Weights of a small image super-resolution model: 48-pixel images.
Rows from block 2, named by matrix and row number. Rows with one number belong to one channel. Each number is 128 + 24 x the weight over its row's rms, rounded and kept within 0 to 255. All counts start at 0. Numbers have three digits each. After the name is the row's rms in percent of the matrix's.
# convs0: first 3x3 conv (model.blocks.2.convs.0.weight, 96x96x3x3), inputs 24-31, a 3x3 kernel for each
# convs1: second 3x3 conv (model.blocks.2.convs.1.weight, 96x96x3x3, transposed), outputs 24-31, a 3x3 kernel for each
convs0.2 098:130115119099131114128122139149113113135135116089113127121112091098138112158165140179125158168147163122119097113125140129106113138123093099101137157172153148139124123134105119167102117080122177158146093128124150134098
convs0.3 103:137116124112109106084119103147116129109127141138133133127093118089094133097116130154150119140126145122137132122099185140137117170127158144158123126134130132107114114134124122102130140136131173115108127127113135146117
convs0.4 104:144109105149135126175151162134129131132099123141165139100132149118121113120108140168120167125146133138121146150122179124176093158098115143140118149100109146118113156138074176109139102098115106084150107150096142094106
convs0.5 102:160155110101155146124098106111155095169136159154103130111151154143077091128130137161130144118132095161133121151120131109140110110143085117117128130125101151121113183089129126159140157127105149168158123128115168106113
convs0.6 099:139175107109100133160135127079120098110119105106117098142107147121121111107143138105153125115159117144123188103117118122126134145135205085124102128134137164160164129140168137131113125140070091165142132117154139099173
convs0.7 093:070143143155134141143122141083150163150157117137095141116102132125133128142129097153101122089144092138132131129150147132129137117171119128104089127135122101115127125126111122146141136089133144125168160146143106123114
convs0.8 104:090146128116103153118150127119139154143119138125148141092143126153101143114152114129095149097165096137124111110154081159127100122188090174095139115195123148125108110146119144132160097115120120132153162094113129146176
convs0.9 092:126156132126132096121151135123146140132097157123104120133133111124104140151122117110142146103121112159099123135119158146151098131119119133154143097117135093217119120147100112119106118134128142102148141115106145119113
convs0.10 097:117120120158127149101127137108168124159122153156140156191109109129096130153117119117140149147151092143138121160150130113092127092129112172119120140102079100139145142144105108118142168112134134091082137125119110167100
convs0.11 094:135080131124126116098121123077138127087137123124113110100136106119161129108121123113128120123169094120075178206113098157126118153126078181055118149144106131109064056138117104137121084170107099112128138112133133106124
convs0.12 090:148128114148131132135147104146135150142131116096132128114119144095134091087193130130130155150120113111133179133109129121096107151130059132099135180132113158124100123104123141130109112106133143094152143113151112115129
convs0.13 106:137132099157094136076088155135127129140146149109119140170057139169171118150148077145103143097130113139157080103125138144091146080122174158114112128100156122160113102144143118108120144107141150130145161130144121112166
convs0.14 092:150129121149130110123104149094123149117135141128112143094154129148155111134115107145113098120148145140116169083150125134145118148103154162156129097100159142118131133128106172122099130144109086088121151144123186165142
convs0.15 099:095127104110115127100136119163120088183123142092140124140124138083141140157151116097106161147114114126120143152141113151100101107127163139119093105136119150152129135113171102152124067121165117074075104129140153168207
convs0.16 101:082114115156177145133123132174127125174146097137169184134138112158126126143131115147131124126117113112114144154128100092119140109097089190179111128139121118068136120112125103149093138137124131095112114109134125129124
convs0.17 099:106115120124117124080094099110120077118122143169135083145113106127124139106132089133130159109134145133173107136147153120098182111133148233141191156133114142101125152137128143129126120114072122087096122131138156159164
convs0.18 100:064115158149161122155139117126165126163136116135120120141136055123128148132102138116168154128110104112155089114135107152155118138126134112077167194110134110128114108144096140127142085115117129146130113112153116137113
convs0.19 097:197158184157141112144147103135121144144145132157136118104161123125120120079122132103097093120176146134123155155141155111148121110128102100103127141119174112146132084103173091110120174137119102127095145128157091114158
convs0.20 107:142135099134151151104099099133138118129128128137108135116104089139122140115147172098113114157148125148125123071132089118152099165133163149141146161105158122090106133112184155090084121113093121085159110114110115128114
convs0.21 098:093113115160123123125135133118108114115144148121146122089138136096116152134125120148122127116104134153090116100108113105160125146114122143137087120132096149117112122121143131134121144112115124148102097135112163117212
convs0.22 096:135109230136134167096133131147129098103150182086077118116143136141154106143123125142118118152123143173116137078118163117134109131132123112120106155132109169116120155162111136121076159143147156153104146103115117114138
convs0.23 090:096109120129142161150126166124106097094188097178100127128116145140107116114134097082112165131123148110162117109107154122119099145132059149124163128135075188113105150135150170157163122120138137116155134126118162142134
convs0.24 112:078107199133121125151113067113123135118122137116152134141138132112148126104125109179132124101137087108164129134150148150104097162114109104143093146112105133159114185112121133095128144165203184141114137133154111134150
convs0.25 098:102136187135102108065130106127113137148159131133154139105149119123156161126142112145126120125143149183099131156151062131140091151099122099144132102139130134118134138131091124135130138136167150148161120118164149123157
convs0.26 105:129115117082138120196143210093085134111139115127138125091141128146163110156109108163092130147132112174109106083128141126143111132133132127161146156102129143147113122093093153136143127125099117160179120116150105135132
convs0.27 095:149156139111130094142149160114118146115133127138131133140115155113103102125126125142089136119111151151137088116188124111146116134112114123134128159131135096137128112142128100150132080134095141146134168113117111140099
convs0.28 086:130107130118198080115150148122094115157145099095112106171100129186118090078147139139103104125146176116130138142087137143170090101168191098144100083131104092131144147091106137110121176130184135148152150138133129162103
convs0.29 086:103100135153100152098122094083108114099083084136153143110152135146150130128122116107084157150186132118115142115157138130141126137120144154137137139102131148091133155112127067141118083150146119125138146138128116155146
convs0.30 101:152111163132134096151100139160129119155124119143113139135165078078131150143086140128124185117158173107095134122082124128122158139152120139128174154140096128118119097123091129126156170155127132114120125126140082102120
convs0.31 104:137135129116123106134149127150175167139121154069120255090139166158123157120100145139127154147127132137121120081112192153095146108100159073133207132130167085174164135136095169142129159112106134146116133114132122102156
convs0.32 106:147145155136095127088080090143092120141105139129097136159166108133110149172105119096160157094109110104093117139144094166123108157108103163139115127134119132118121133117105144151113142123126143123137144134125132107112
convs0.33 096:123128100105108168138144098113142158114146125130129102177128074208136073207148060124124131103110159125116135141130125126141100136107142097138111094190132111160122142144110097088147113131092146136059140156116124140124
convs0.34 093:117122131101098124101142167139127134162089104127154124106110132144131088124138131094171141122106111126117068147096091131114159125133162121131133111132123131115109140156138150116148127151152112111130087097113145168135
convs0.35 096:168144156079113130112153113152092119104148122141158118093124146136092132113142103136119123144094133128125100144106090090124179121130095112122118142124147139075128124140169145126123177094156121094144128097092110123122
convs0.36 095:094123173126139122143146131151143159104143117130088131126151104124104106153119116111139161144115122150094142114120122092100157106099094119132131138109119112126103109139139111130142148164130114188144124098100148145083
convs0.37 098:115094140103126139105121119131146176080091123163122118120115154122167133105149097109094148162105118123127133145098119159104135096118158103111173152119116124151124145136141132117111115099124127138153149123137118118109
convs0.38 094:122096133115088114153168145139151106126126109118158113146082092125166109115133112140141147152123132144091113136164122097107104087133124090110151113151136125171099103080105121118110123115160134115096121127078109096134
convs0.39 103:128105173090126167094138207143126127112136150080128120155095134116113122126144165107157150127091132135106163125138132148119116140137139138150119158120143163115135145111144148082105146114088130091129145155126136142119
convs0.40 107:125113121134147128129116149113158127141149099112190173114136117121147145121163109100124137115167078060102139146115135154108144120132126076158145085155122079161127117116123129139126126113136088135138136120141146125089
convs0.41 097:141151132130151091119106091111117165122130108152125107103095136091127164123121125160096108116146112130107150107138115107149102121150145086118124127120159157113113117090124128093128114127119132138095170121094123134113
convs0.42 101:116083091075132128158183193138117112135115102126140120091110136116144160112161086160124127155142105121136124141096099119150150083114131147123127141134096112141146129149098130117138087142141093093145139134140132144115
convs0.43 099:133123128135099124156162121149138103161119120123173180145116181122090150131131144171156157108139134121112130112137134146128134119121154202117092111154137085078125111138130103130091198141135170132083104133132108110115
convs0.44 118:103138146136139084154109142141149102118148148164101119196126083102113116115132158126106125139137132136148129165114131148117094149110138153128148120134113139106162185085114152125112104130112112073126111106118143134121
convs0.45 098:111104134127152115145154060105166114142122116146113111180162080059166126164108096077125112137135134132101129133132122135124137114116124095138109118125155125091148125082113111168109117146180120149148143133136155129163
convs0.46 103:130123113110171130160106106144151100127144137168094158078130143137201104121106137147138134150143095120128147154131148137142095107179078165117177114117119137138140167176062122149124124104113118082140126136120142096135
convs0.47 098:109130134180132126134148159132092126138150113098125139121115123185170091148116124115115080146139119143131102108148135116151115147126126148146144124140165144127122115130139151113115127121126152126172152122140120123150
convs0.48 102:121124138128099076112117098112139146139106121133104135097169108140098144101140116118122147132108121142118157105163129098103159110115179122150111114102127133128090170111134140107112122171123107128084088145185082114147
convs0.49 107:082135114143122109141114107089097132152132163158134138211153091134128117116110130120118115128151125123166148138151131125153135128115116082103112118116132146166113121075157110126142142156128143151130146086125097113123
convs0.50 086:134101156174106124152138142098153094140103092146170117116112155082138134159129109104158120116115159142123190141101138114150114151074146121165120107171133156165114110139126146115129112126115172147116148125133125136138
convs0.51 098:175145133125134100113113116116128098112136122147132146125121178177150155111137069126111093101093152132129132137154159149134116089118075146133179131129153156148128119136125134131122112115056119133133083110093122136137
convs0.52 097:114155140151133117119161151148125156126138164112098154102142134180077113187076139092129109156126122081157122125149124156139131126139112119126094139134198129135139129096091117171142121144167140136139105127127180106136
convs0.53 099:128141136130110134149097143071113129116139114134121112131124132159131128127099107131106103133154138145116094110143166100135151173161108114146122143137095159155058137112136150131094153097167139147134135143108120129165
convs0.54 099:103134136119166143134115166147136094112109129149154131132150112118140142125116130179029141132147121138189102106101112104136143109151095121106127139123133171138147128129115128113079157122101148126160129133133166125126
convs0.55 102:146122108126123090094148131123130130107104122131128135173134138125121104156102150116154124096149118101124150124129146141120128100144155159107109146126131126102117148164116158111132111125119134101157102115120177129111
convs0.56 093:088127124108099176133079101118109101116158155134086085078091142144128122134116066128124137114101146087165094111142107110165166118114153142107137153102121132142104121108142167111106141098116134120119141107109136106160
convs0.57 093:117136142128134126142113125177128131113174116152138169152127090126167131135144120176144131141119117135124143107119153132116119136135140125089118112123135122162090198128135143079089100131161123155114148150145112132125
convs0.58 101:138146099104091144092147149140141113125124124071118151169119116107125147117103163105174136142153098175063144145085120111144150150143128112161129147145107113113113112132119114128127165140126123109118134138124143129105
convs0.59 102:082110123122124120136168144137126069163076147093166170135170080139104144117135128171085098148129137107133128109144123101120146168116101122121178134150130121160099164105144167145080197114103110132145114150132132109173
convs0.60 112:141130104117162129162100148127130128112135135143154128161129107123121132119108115126133113135142106138090124132141124108104113125121135112119137153101118057121133127125127134092121114128116124112133117143126109093151
convs0.61 091:133126110116126114128143142140186111128135172129129122114162121130108111140150149118116152138125127175139107129145108094114140099174122128114125099100168127124115159077107126116132122162125137112143142137168108134117
convs0.62 101:124148110137119139120137118137152109114120110109118152114138076114156115117091140145132131134129122129119130069115129115124150118141150188095168129120134112128101137144114145096112148147138130109194127116164103129123
convs0.63 097:131107099113103099150110130135069104124179111167166111163072130151120101146107121156168132087140155081184148110113140124163132168136111120162134146155100166125100128130116136124117154108158138139173147105137153116143
convs0.64 101:147127165112180116139112129121118101143122144130172113098116129142108146123100132083147129129134163166135150103144169128119129107141147120179095114164131117153097095094121123146118159149094176157187160156111114096110
convs0.65 106:108106135117147122169107131074107132120153120142127058129137152141125110131094151116138128150117145107147121131141083109151083107122090153115092122147133105090099124131140134134176104102146133094123141143158105129154
convs0.66 103:063113244127116142139136141156159150122111162102122099072125117192104147140102129142146169107141125128165073127117134121154118128139133158137117136125109128135138082115122130143133091119158139091114148126107109105144
convs0.67 101:115169118166041132128141119155138140104123126127100140163133134113067148183115139099173147112114076114109104142164100104161135090164100113118113120137143172098145102183120110099116099126120145106141139114141094122121
convs0.68 094:092133126170128133135120124099172111092156116125100155153180152101109110117131107142096136130151130135152114149089139113117137137104133141121130146101128095128126131144114130133118112140125151127133102138137127089115
convs0.69 103:096143108142131145154118199094110104153113112099147134149124111109132143106153139088170109115138121135106138150123111131134133126127127185142109122152114101141135088096137090128121137131074097164199100116140078123105
convs0.70 099:164145127108090124137191130132112153118104143113160138132138104107141140151114100144085115135121145073107105118143134082124129117162131138144101150112132149099107114137109090106141129169124130101122166121144118123102
convs0.71 106:168104124138123147099076139147146135141126134127110145109139097104106139137095132124113118112146134186132095119093140158135136136121109143131150137112153151115109151091139145100124128150110105107131153123123135119125
convs0.72 082:134079135142102088135117088120114156144126153080089113167124157166117129184134143123118137103142151140091151104105092114128093126125142091125141131115136102129106103115129147119119139125105135139125116105091141161100
convs0.73 104:188162128119127094108098131157168117110111132136145106097117122109134097120118098129110142137144107147123125100114135105103116118142145136156156113105143145103125136103068154128137115089105113108110112136130133105114
convs0.74 096:147165166100104138103085129143102151120099092110134127081146108125179106145093159133180093119116198096134118124142127143099128095114126131089137141125132138145136130099118132114120083189114167136104130093156102094168
convs0.75 112:118140097106159122125124188132131134147158104108127146091139141117133146114085168147125113120145136117161124134147151138145122136125119077168128149129136098134117104146115104112121103122108117130153117135151125152111
convs0.76 100:109098125116130111106127140128123139140110108116127137092083164158112078140097147122097167134149121104140123101133163110130111140139135129118134181099117146120103095148102088099121115158130123122163155121156133149174
convs0.77 102:112102116121164143152155108123115077102144142093107076116117109128158115134099153149143109123131134125145096148167128100097150138112155098162111116128100162140141130088154146147135099168147121135142136137147144101127
convs0.78 092:092100106137127141174130083161112175107081122141133164134113154121125143118138132116156099124147107102124107124098171126114153137159111082128117139135117129090120081125083097122138099104134098108197161124186154134090
convs0.79 111:162102139137123137115123104151134148129132139118127144140077129166107158133096175078112163134124123094165125187109132124136152111129136083153114108161114133181140102089155115123161093178135156109103122162087145087098
convs0.80 108:123107172108122130133117160137119137124126137159145113073159144119149068125150102122145120124105119140113158155129150151134117142119118123141113141134129128100121099125121127147108113141145129129145092135129145110107
convs0.81 091:161141144153119095098104136124137156136127136096150125136125094132133108101139093141105162159144141129139173114082114132138140114125132107114112132165153130140136102125097119127093137138151158154179146127138163123122
convs0.82 107:111122158123134115116087122130156147113147087131096144106133115124116094086119124122109122147163120111160128118134094132137162070156125096131145152165141131147139072160117140126141150136128123133095148129117089157152
convs0.83 092:108093174144141077154137084114126115086090107161136149225117148174090126145132122100073143186124164146112150123102145156127131089135116131149115145096122127133162108127137160151161109137096131146148148116136157169129
convs0.84 103:157148123163154141117097122121122154112134112098125135116139133135131129168126140103111161109143117152132125133096100155120166106151134125118175146172138142111102149120104077150127112152110103127090154153137178115108
convs0.85 099:175134084199125117208136119100137093151104129156122121111116146075128120098122132158140104119159098134123116122119129107093117055136161163112146167132159098153137094142107116111115122115137166116082115095114133145126
convs0.86 107:099155149128115160131144179119074090157101125119113140123119140128127137148098112116154160147110114137134134118153130128126129136159126168137098116130137107166176106147132110133142115111162110176165095161130126145128
convs0.87 096:135137128102151119109096158097123166147130157119140132067119152152159133135149127107134135111119154136115108113104173165148127118106107111169103109148105124123117113121152103103155125137095106149081120141153149127050
convs0.88 108:113159185117139099098132123131103153128131107128162103064116167110155150136152099133093152176119150098094156109131089117126167157150117126153130136130123101125143159135124150128117114123177156121137107109131188129084
convs0.89 100:103121102114152155099121076084109127131120150135143119185087129118089127125120078131121098084145128121127125130154123092128152149138122120137158078126133143149140086117112150117125160117135106116102090155130147106088
convs1.2 101:148175160151147170119143098126158156134106152141130125125138150135129150119134123145163140109099089090157110166110168142127115109116111167161115091119096130110115132184145144088149149129084112136108147101110141134154
convs1.3 097:085129101112148172104139112166110125109126148155136121136101147136133120131128165118149110123147128153100097091118100089135113106159120138125180136102125137102096137097124147136114115112137153100094110128113137134125
convs1.4 103:139149087065153124126141128138105132148129133113125157136123156165103141157122149138149166160124108083159100150139129114122140094111068119151087142152163118131138123169166158133117109108126116143103159109144119148137
convs1.5 098:158145099146077185112120085110123119107134135127091126146122135133118118131132137145140151117111120117139097145122147152136118100164158137128154159129128126112155168141136137126117126113088124155126156134110079115090
convs1.6 096:135120117083130123115137175108102096138134124121117114147125134167097123097117106072093124133106120154113160110104119111128152161144150148155160103128134162135151116121132120115135110137159118154127137147140120112124
convs1.7 097:150156131110172110140130135109100145166110115076137083150128110155106130125137105136126124150108147101131129115144157151101128146134118106126132132131128130141150140115082112139131108117142158113144108165102123126103
convs1.8 104:093116141125145158116138134140101118122144121103119153146126114122137114094131136130130153136119179161165096180088105133135153138090111145121058108111151092149066167097136109122146135081152106139104115140104135160101
convs1.9 099:129117190133128137137145113155130129078145142171127140168110124111121151142144110127142139144144111118147123169078105165096156137084129145061129161110135117111117163133141125133104129073122133161122144124145142122127
convs1.10 098:142115183085127127143150142160152121153095144133163126145131140128112110140155134142096119143140114098139156107114114131131147111099112102114080129193137152111147117124135108111077176170155118133139115119124150169160
convs1.11 098:127150078122113149123143090053115143110145163123131098113171137137112126143132146113137160148114139174121121167118117124146124110159112163127112128132104130160110122078132095105135137117143112155132166155113128110098
convs1.12 105:169116151132140116131102142170105115139122139095136140162126112158105141134120101133046188133132117119192136130173085100100165151133111110140075118111133123135115107167118109124151145131059158104145165096133132102122
convs1.13 111:129125185161120149135133126106157133142080106115133121098141108107133116129109126136113140151113139130171128146142151104124120166126137175119097141129120106124079125123129124183131096108142132124100101166137138145113
convs1.14 094:111098123131153091089135097137135133131131159123142161126121128138127131088132097056139155145151098084150142160130129118118160140113109141185120137137143157129137135126096107136122142136164120088144115152095129124149
convs1.15 099:153106114147137116110152146145132170155100089117129152135113116134137146144137125104147122132127140137138122179093100138134148154124116080110109124141131130114131144142170130109152146127174106121150104094143102106114
convs1.16 097:155142190126128097128105183145141159131131126110158161122114148116143116129106131101116105152149159141104149116120120135140116118140121150141151140120105105141144130138101121139154103134166130169092132123153120101089
convs1.17 104:142147081121142131124131123117153116091127159160100118138127140145120142180087130127110130138086129096112147105123158145130097122132140143108103104120133121114082155123080155140175094146095114117149098116146155138121
convs1.18 099:080098133104106140143168145114115151136163119107106096103157141126127099167094131113119099139100136106136144084103126140138138121124150093179115148160092112122118123170130123087143109122103099137121127116098154117114
convs1.19 094:092115137147128170093096096138121111149116107112121114127140151141126123151115128096163128117109093169127123083101149119141142099088122172121131125125176124168136071108098092083105149135153160103164145096152122164143
convs1.20 102:118122130115140106097122102105137091107157135139104124110147120151144116162115114113097160123116127107143145150103122177148141109167186136157128107124096117154096163152124113144155138125154108170090138114141112151126
convs1.21 095:103121145119144108110132103120132106158115127164156110141123131136105150145122128108141151102118141130148152152112139159101151175115129170139087131123127147124125149105099143137095122117158099140096144110195145110137
convs1.22 101:150162146103146081111159104112143148128102127140134107148123133150109132114103159165159129141118119115156128143122164143112114102172155154133126124145097149108113150170139066147154177098241172169122163140131145103140
convs1.23 092:123138117086136167114150113164094126142127159147110115131126140138138120109129136147118127134137133126109199121111134131108115121165158144144077146094150120113145130164095139091110102140078180103088149118133066152121
convs1.24 106:091155112135152102113120132125128135108109131146161141164138108120140122147131111116089162110143131167132088125129106111134124152119124178105135157159140145110118088126123140126135165162090118143119123144124135144136
convs1.25 104:193143158156130125117126157104120134112115140140108131130106125148135128102167103128119164169087143124104179162102160139092120184149098128113116129087135152117104132124147147111126119137093157125130123147099121172114
convs1.26 105:083137153144131143154135156118114130109124167139122112126130118142126108151104137176151082161106070101154117119095097130131132105128138158119144106129140159139102102172156124098138184105107106082166139122170143129108
convs1.27 093:122142109123145151096117063108108162121110165123129112112154126119161107155104144170120121128150112120165104137102112113160109117069129093153135088152128147108136171132161132103147073118142086108114134165125108149144
convs1.28 094:091157108125148109093127154117111102126135137178100122118124141123115107153097137093139093135145130109106150126138138116113112159088122168164164118107141119072119160126140089123143115122181130093060144143086092137135
convs1.29 089:120118128148152094105148122109082117134142108093116099095131119112108141157133135187133116169144151149105139098106128090122055118136127155145168121120148138092101102124107107154149154105162136147107141149140115109122
convs1.30 103:134100116113139123163100113111131109139146148178117106134118087111117186192094114106119111123131152088123172139144140108137150131146129124116117158141128113127154132160110124166139155096160087104174116146154135117112
convs1.31 104:099126154162118135110140149142144142144112147101150146105108107136155106117126122194132144134128132128140108076163145103131083123129080115098157134134134125124132158095122106138084136141092175130097160132140134112113
convs1.32 101:100129173128143121085135110116172118120134143093149133108155106129134120120123116171141094121139164093136150143126121115095136160173120144173097147128109113087133106117118101147102139126132124126105119144109125138068
convs1.33 099:158129145135129170183089151150124119128127159117127147199112099192131075144154132133121132108142123103166122122169105140110084162087130120152098124105124102112138091139147115139102146129126113147162110090172139142117
convs1.34 092:084107153120123187089120143126141148152121105128155126114114154125115175106130134104110097149140147111124125075129114114143132106155115138141164150079151127156139092167151111081133096122138120091160159164108140140101
convs1.35 097:097109150171122138120120126116080113130121151141135112131100130125122129125117119144149133110134122138142107128181104120147142129174170138129123106146123121128121163109097131112086155128180146149127158131111160093118
convs1.36 101:122097090111110114083090121160132152122081140085111146103143142147133091122147106155151121144158130143149134119125121134118148154113159097108113119107116083113142099090070091095149125125099142099129130123093147089151
convs1.37 100:138135131103103126163127122087104118122160160115087130143117138129114115137116149101136105125114088108109094100147197131135101120130132119131133131120139117106170134177135122162122093137144138133147112135102153112108
convs1.38 099:189146138157143097154149123116125122129131153130108112168124100101143152166132107127146137130143110101148122120144125161120166125116137151088079116124142160160098113090075142145085116134127184174144123130154135163147
convs1.39 101:123106176090120177210201165102140155162109134098124129122098136142132113124128128099170140152120139165136157104147132145103121099115081139113134131090142112120112146113132174134127166091110126125134138133142150159115
convs1.40 101:151125126138124135074122168176103132135102157118112125115146107167078147131117145127106187173111109127162132118144135119090116160173160122103157208127136139066156079163108088145100132124127147104102178130133087119154
convs1.41 095:167151156139151170122152100146128094170107139141141103132115102169095130146109104104113172136135113117165149113113119101157100097108147150123123128115153141116161152126100124125134142157145150101155168121121124129125
convs1.42 096:105111079132132182124153174109118118109129133138117114150116127125110176146125127087111125100127115115119127119114165129148134118122121112109143148110101154120118090143148141113136179109209145094108134159124088125128
convs1.43 103:131136120139152067086116117094120141131104140091139179129108129119148085110137116144156128136092142100134138167131150147150102109104119111126143169105126103146105128112091131083148155098131142139087070130134145100108
convs1.44 112:142119125158133115148126140130168116113124134147132106142124132109141121127121126154063108132143123123136095154145101136145094131147113110169069144107127141123149105158118138109130136101113143137168129098147157136118
convs1.45 100:176116116147116130097120146148139142148084130142117108121146117101118150123118137137130107084118115100160146141129155118106143079175133072148111118137148104112155101097105108124147193169118128129151137107146083110104
convs1.46 104:156139130112091133155139144138115134172103115153132095108116117155125084189067111091142096141108105122159140156117123143112114115165122100151101139095161113138148147102112123130144132104193083138089160129139096159102
convs1.47 105:115102114099097137163121176128152140122117143134129092161127134121132104109133153142100165112118161133120145130112135182127146141134130168158113091115126113124156124111150122131115093132116119148149124105116115126143
convs1.48 098:122122134169188111077141132102128099170131113108135133145114110108123121140111123119139121130084135131164120128124126105152139183098136146121129156147115144163092146153129162132090145114109094158191150071181148145142
convs1.49 108:158130101144118140152121107112116098101108111100146143143119151143119137142130112127163135119132125135169102179181155142099127165129134124142099156084135098141123086097167099150145133170140103164127127167151131134146
convs1.50 092:102136188127138138145142154086114142116119148155108115134133119121122155112111093126078137105120156152126185132114182177140113121146128128128102107116135117124144084159092147138099170085144125143191131091134173130142
convs1.51 099:107147077143132123104108088086128094115148153131084101127106139117103127079126133100131100149150160119135156146173133100158134141129128107100110141123122077093115162140082180145115093154066139120106124131131125134128
convs1.52 095:092118104114143147101122110078155142119153094103095167116191108115191107105130115131119140114108112141094127144126105089137124158124145174136082133134120096107128124116132114105124177123138119145117095148128137096127
convs1.53 098:166132131138151139153113155152094093118141140137163110161120118153103109100111141133110131109128135162145128080047188133130147114123097181096160179116143162138169134133149138137127114120147121122104154155112126141156
convs1.54 099:109135126122126116137125155137132121164114152159125123150110133117148109130091136119126105096130160095195109103114085085106138110120155109099124108158100126142128120163160161178105097123118131106139162101073120142110
convs1.55 098:144101154111162117166157102134145102125140123108134163129137109122117124157133119065124174136092148124109154071112163164125152154135120107125138136125096124104154152115156146119120127116118118138114097172112125150113
convs1.56 096:141159131106106122110134164117156115107130135127121123120109149122118156125153117085141102123103133101118130143141124133172086109114142119121095139115135105166116124089117104134122119126135128105122114153140127137141
convs1.57 096:140136091142119108131117136120082088126135100127127168149082134114134158140117129121140152114133086125120139119139116142117098090134137118135114128140108114173100114138120146162176151148111122116145085089132087118156
convs1.58 094:086144136075109169118107148108152151134113123182114122106149151097158134132144106122163109118152095138110126142153192127110153144125128156156144142099116156095141139098152086162135167102143130125118128136131112148091
convs1.59 106:115129108143117092122117134098103111122111139143096156170144080121091145115119109120126150127132126153189081155137081121119126193138133148117079114149133158160096144135094136125131160097125143107095122127118138101151
convs1.60 120:124136114139125158109138125157107073137085138131133158121143088112094171143138125126126146123097161123132127137134133138128138139118125146097138118073072119145142155072100139119122144111132132131161131126118134145119
convs1.61 097:115133131131124146123102162120107044132130129089100114105098106159124122146116132135156145162143143128113130125104145086153146122092095115142103162128120114145189073165115146121113153115139131121148141096138146128092
convs1.62 097:129160131134120135126118097123130105163135170112121116152118091140130149121105132101114131115148143105117137116148106116070135140122189156147137117136142089124099097105089156157101095119084156114149154119135104112116
convs1.63 096:129137125141130106143176106085131106122103102097144126092112127122115140139137086090199130130134161117143154099139134116097153130145135151164159146161162179083158137152157131100173135137126140083101117148093096114069
convs1.64 091:121168160158130127093157113163119193133097093164096159136120121115142105146109121130122139122127169153160161104106101139157108056126145119112121157114100146093176111149104125117087138142122125154159150139129095088097
convs1.65 101:112133140153167098177106178175129126143122091152109110098154117146131110096122107157125133125126150143127174164120168123117163126116150128173077110111128133116122125164111116128112111135130114129090134162098111119145
convs1.66 102:123129067136098148103154130158097142124140140111139121129143124118152096115133145120091158133140121096139133109098120091122083146124120128117082153111139132110076153116112107143140098155137154126115165143154143125091
convs1.67 099:094199125159130115143162155112134125147137134122130104110157096123145103154124114130147142125171134098108136176122152155094152140096095149135107150141110120128123115106142093113144120126130130120158137124099109134158
convs1.68 100:149128125112151119143170146129096155112117131140078156162105136139152135131119135145095136142135148147134150168125127113165107154125128136112126161156115148105142102080086123162098085095147140132116158086124100138135
convs1.69 108:105154133100140132156116151105103140119153071161147180122152121106100128115108159177132139142125173144110133095123111147155126125120096174114145103157132117052103135148123116103112178124146129187130120131167120132139
convs1.70 090:131101144112144149119069065148123141104157113143166137139118125145091140158114121137135138133151134133153134132133143126107157152131087162127126121154115160126119091103098139142164133115121157114128150123108106173168
convs1.71 101:175144133120121095117155130086165137134114149125121129131137112130125130101135130107116121150106131127156128125136101134138151141179141135150108114150150075115131171141116113115098121145130110136106141138162132153164
convs1.72 082:116125136130115107164152166129127168086102119091127133147112119184123114113128131152137139091137152130122167129111138126126172108112119133138097099129148109133109138111096138138148139139146114108140102172125125161102
convs1.73 100:105112137162140131130105105140094142129150171157130124164124172124116147093123137129115175146100103106159109145160081138115136124141122091140156137158144117116135108150164118143152127115110095164125135094092099124132
convs1.74 095:148154157111123155138102110086100100118107160121126096155165132092107140152108137112120117126110102145127132122143130106102155145166117148133132119157109161128138110115089115152134128139184171129160124150134112123116
convs1.75 104:137131088160115103146087118137103161145161101131138072104110151100095122107117109093166146139116136136139176111123174136173142103096118178080147122120087160137153131079137106135123128140161119150116078113127092155092
convs1.76 099:168107130137121184168145111081134106106151111155110102126128109126154137127101138109127162137094090102161157154144116149124165103086145115147147137146101100131148145145119155113130155143132077157121140124120085125122
convs1.77 097:151108133126116136121150088133151176138095121200151109153107141139099107169116146154116160092129157137096099102152147132163142104080130116132142144134130106113128044104090139157087145143117145124130130133134134097090
convs1.78 098:070120085112133136122141163103093161177178169118115101165122114156141095152144133154124135111099135088099154184131078160125156125143151106151128123130137153095148102123130138124177148142107178116074139140165091103114
convs1.79 104:168116118147114122184173086136153133108131125133101135131146111117121115128144119148125164128127113114158160086177155143131125091127054101137108126078141092139142082116168089149134149112153154188174172081133175116119
convs1.80 103:102088163146155114083156122110108107146135148108126138146145108183104100155127129109111129116147151115126117183152095171052105140114122115181112110119117122195121127179144176116120083132132181093110098157101149116117
convs1.81 098:147108150121114113100140108136114122115110129123143187128126150127153119131144130129118097120143115100132124081132122149140145097124103118107118138149112157113154165136156166112141156112177207127141117115101185152150
convs1.82 116:146152121145142130151127133117157100140127162127081156103147120071169144116125142152088147089124102158117127181142092130140090199087131129149088101145119095113132143105114111175139111096180104121169173119120130134104
convs1.83 097:147136150140129144142123148147131134124151141131124089076107136171128136112115127096110168117161077145154089111156109125125084097142136113162076138140149130127116107106125111177085162158146121159091118136092072114114
convs1.84 098:123099107125101125087147173100134153150112105094101092132114121135122127135111105119118080143139133115136173125132105113131137126158167122161135139104128100098124120133155137106141130117107138111126117117149161186112
convs1.85 090:161082077175128083183085101137142125125173110163134125098141122149107137132116152140124114103130103119132154100165156103168148105117135107117200149094122113159122159096157109105142154141098140145090155148148138140115
convs1.86 106:100154136117121135132166144137133134143128066127175156147133124142147154118115131142121136124145116131117129179104078132130156146057149180106082136104165171134061154106113124136116154109199160149164134100172132093120
convs1.87 101:055119154117105126117102080096141115114117143155119096121165134116122094079122144123150109119101144108140144130114155100137092088137085140105110120119108164091188124139150124126173106164120163140085129123136139118137
convs1.88 105:095140181125134117113154132096142145156134136076131118167085124126105130146125133102113142093154114158173145166138127095088185182121123143163086084124101149119092149118139137141152163148079175076132171169109146107130
convs1.89 102:126133142119150086114140129131128120113158117120138164153106105131150138126151129078137112092153110128122100139101117124120114147132120112080179091129168154100136096108128152118168138146141134135112139149140128133102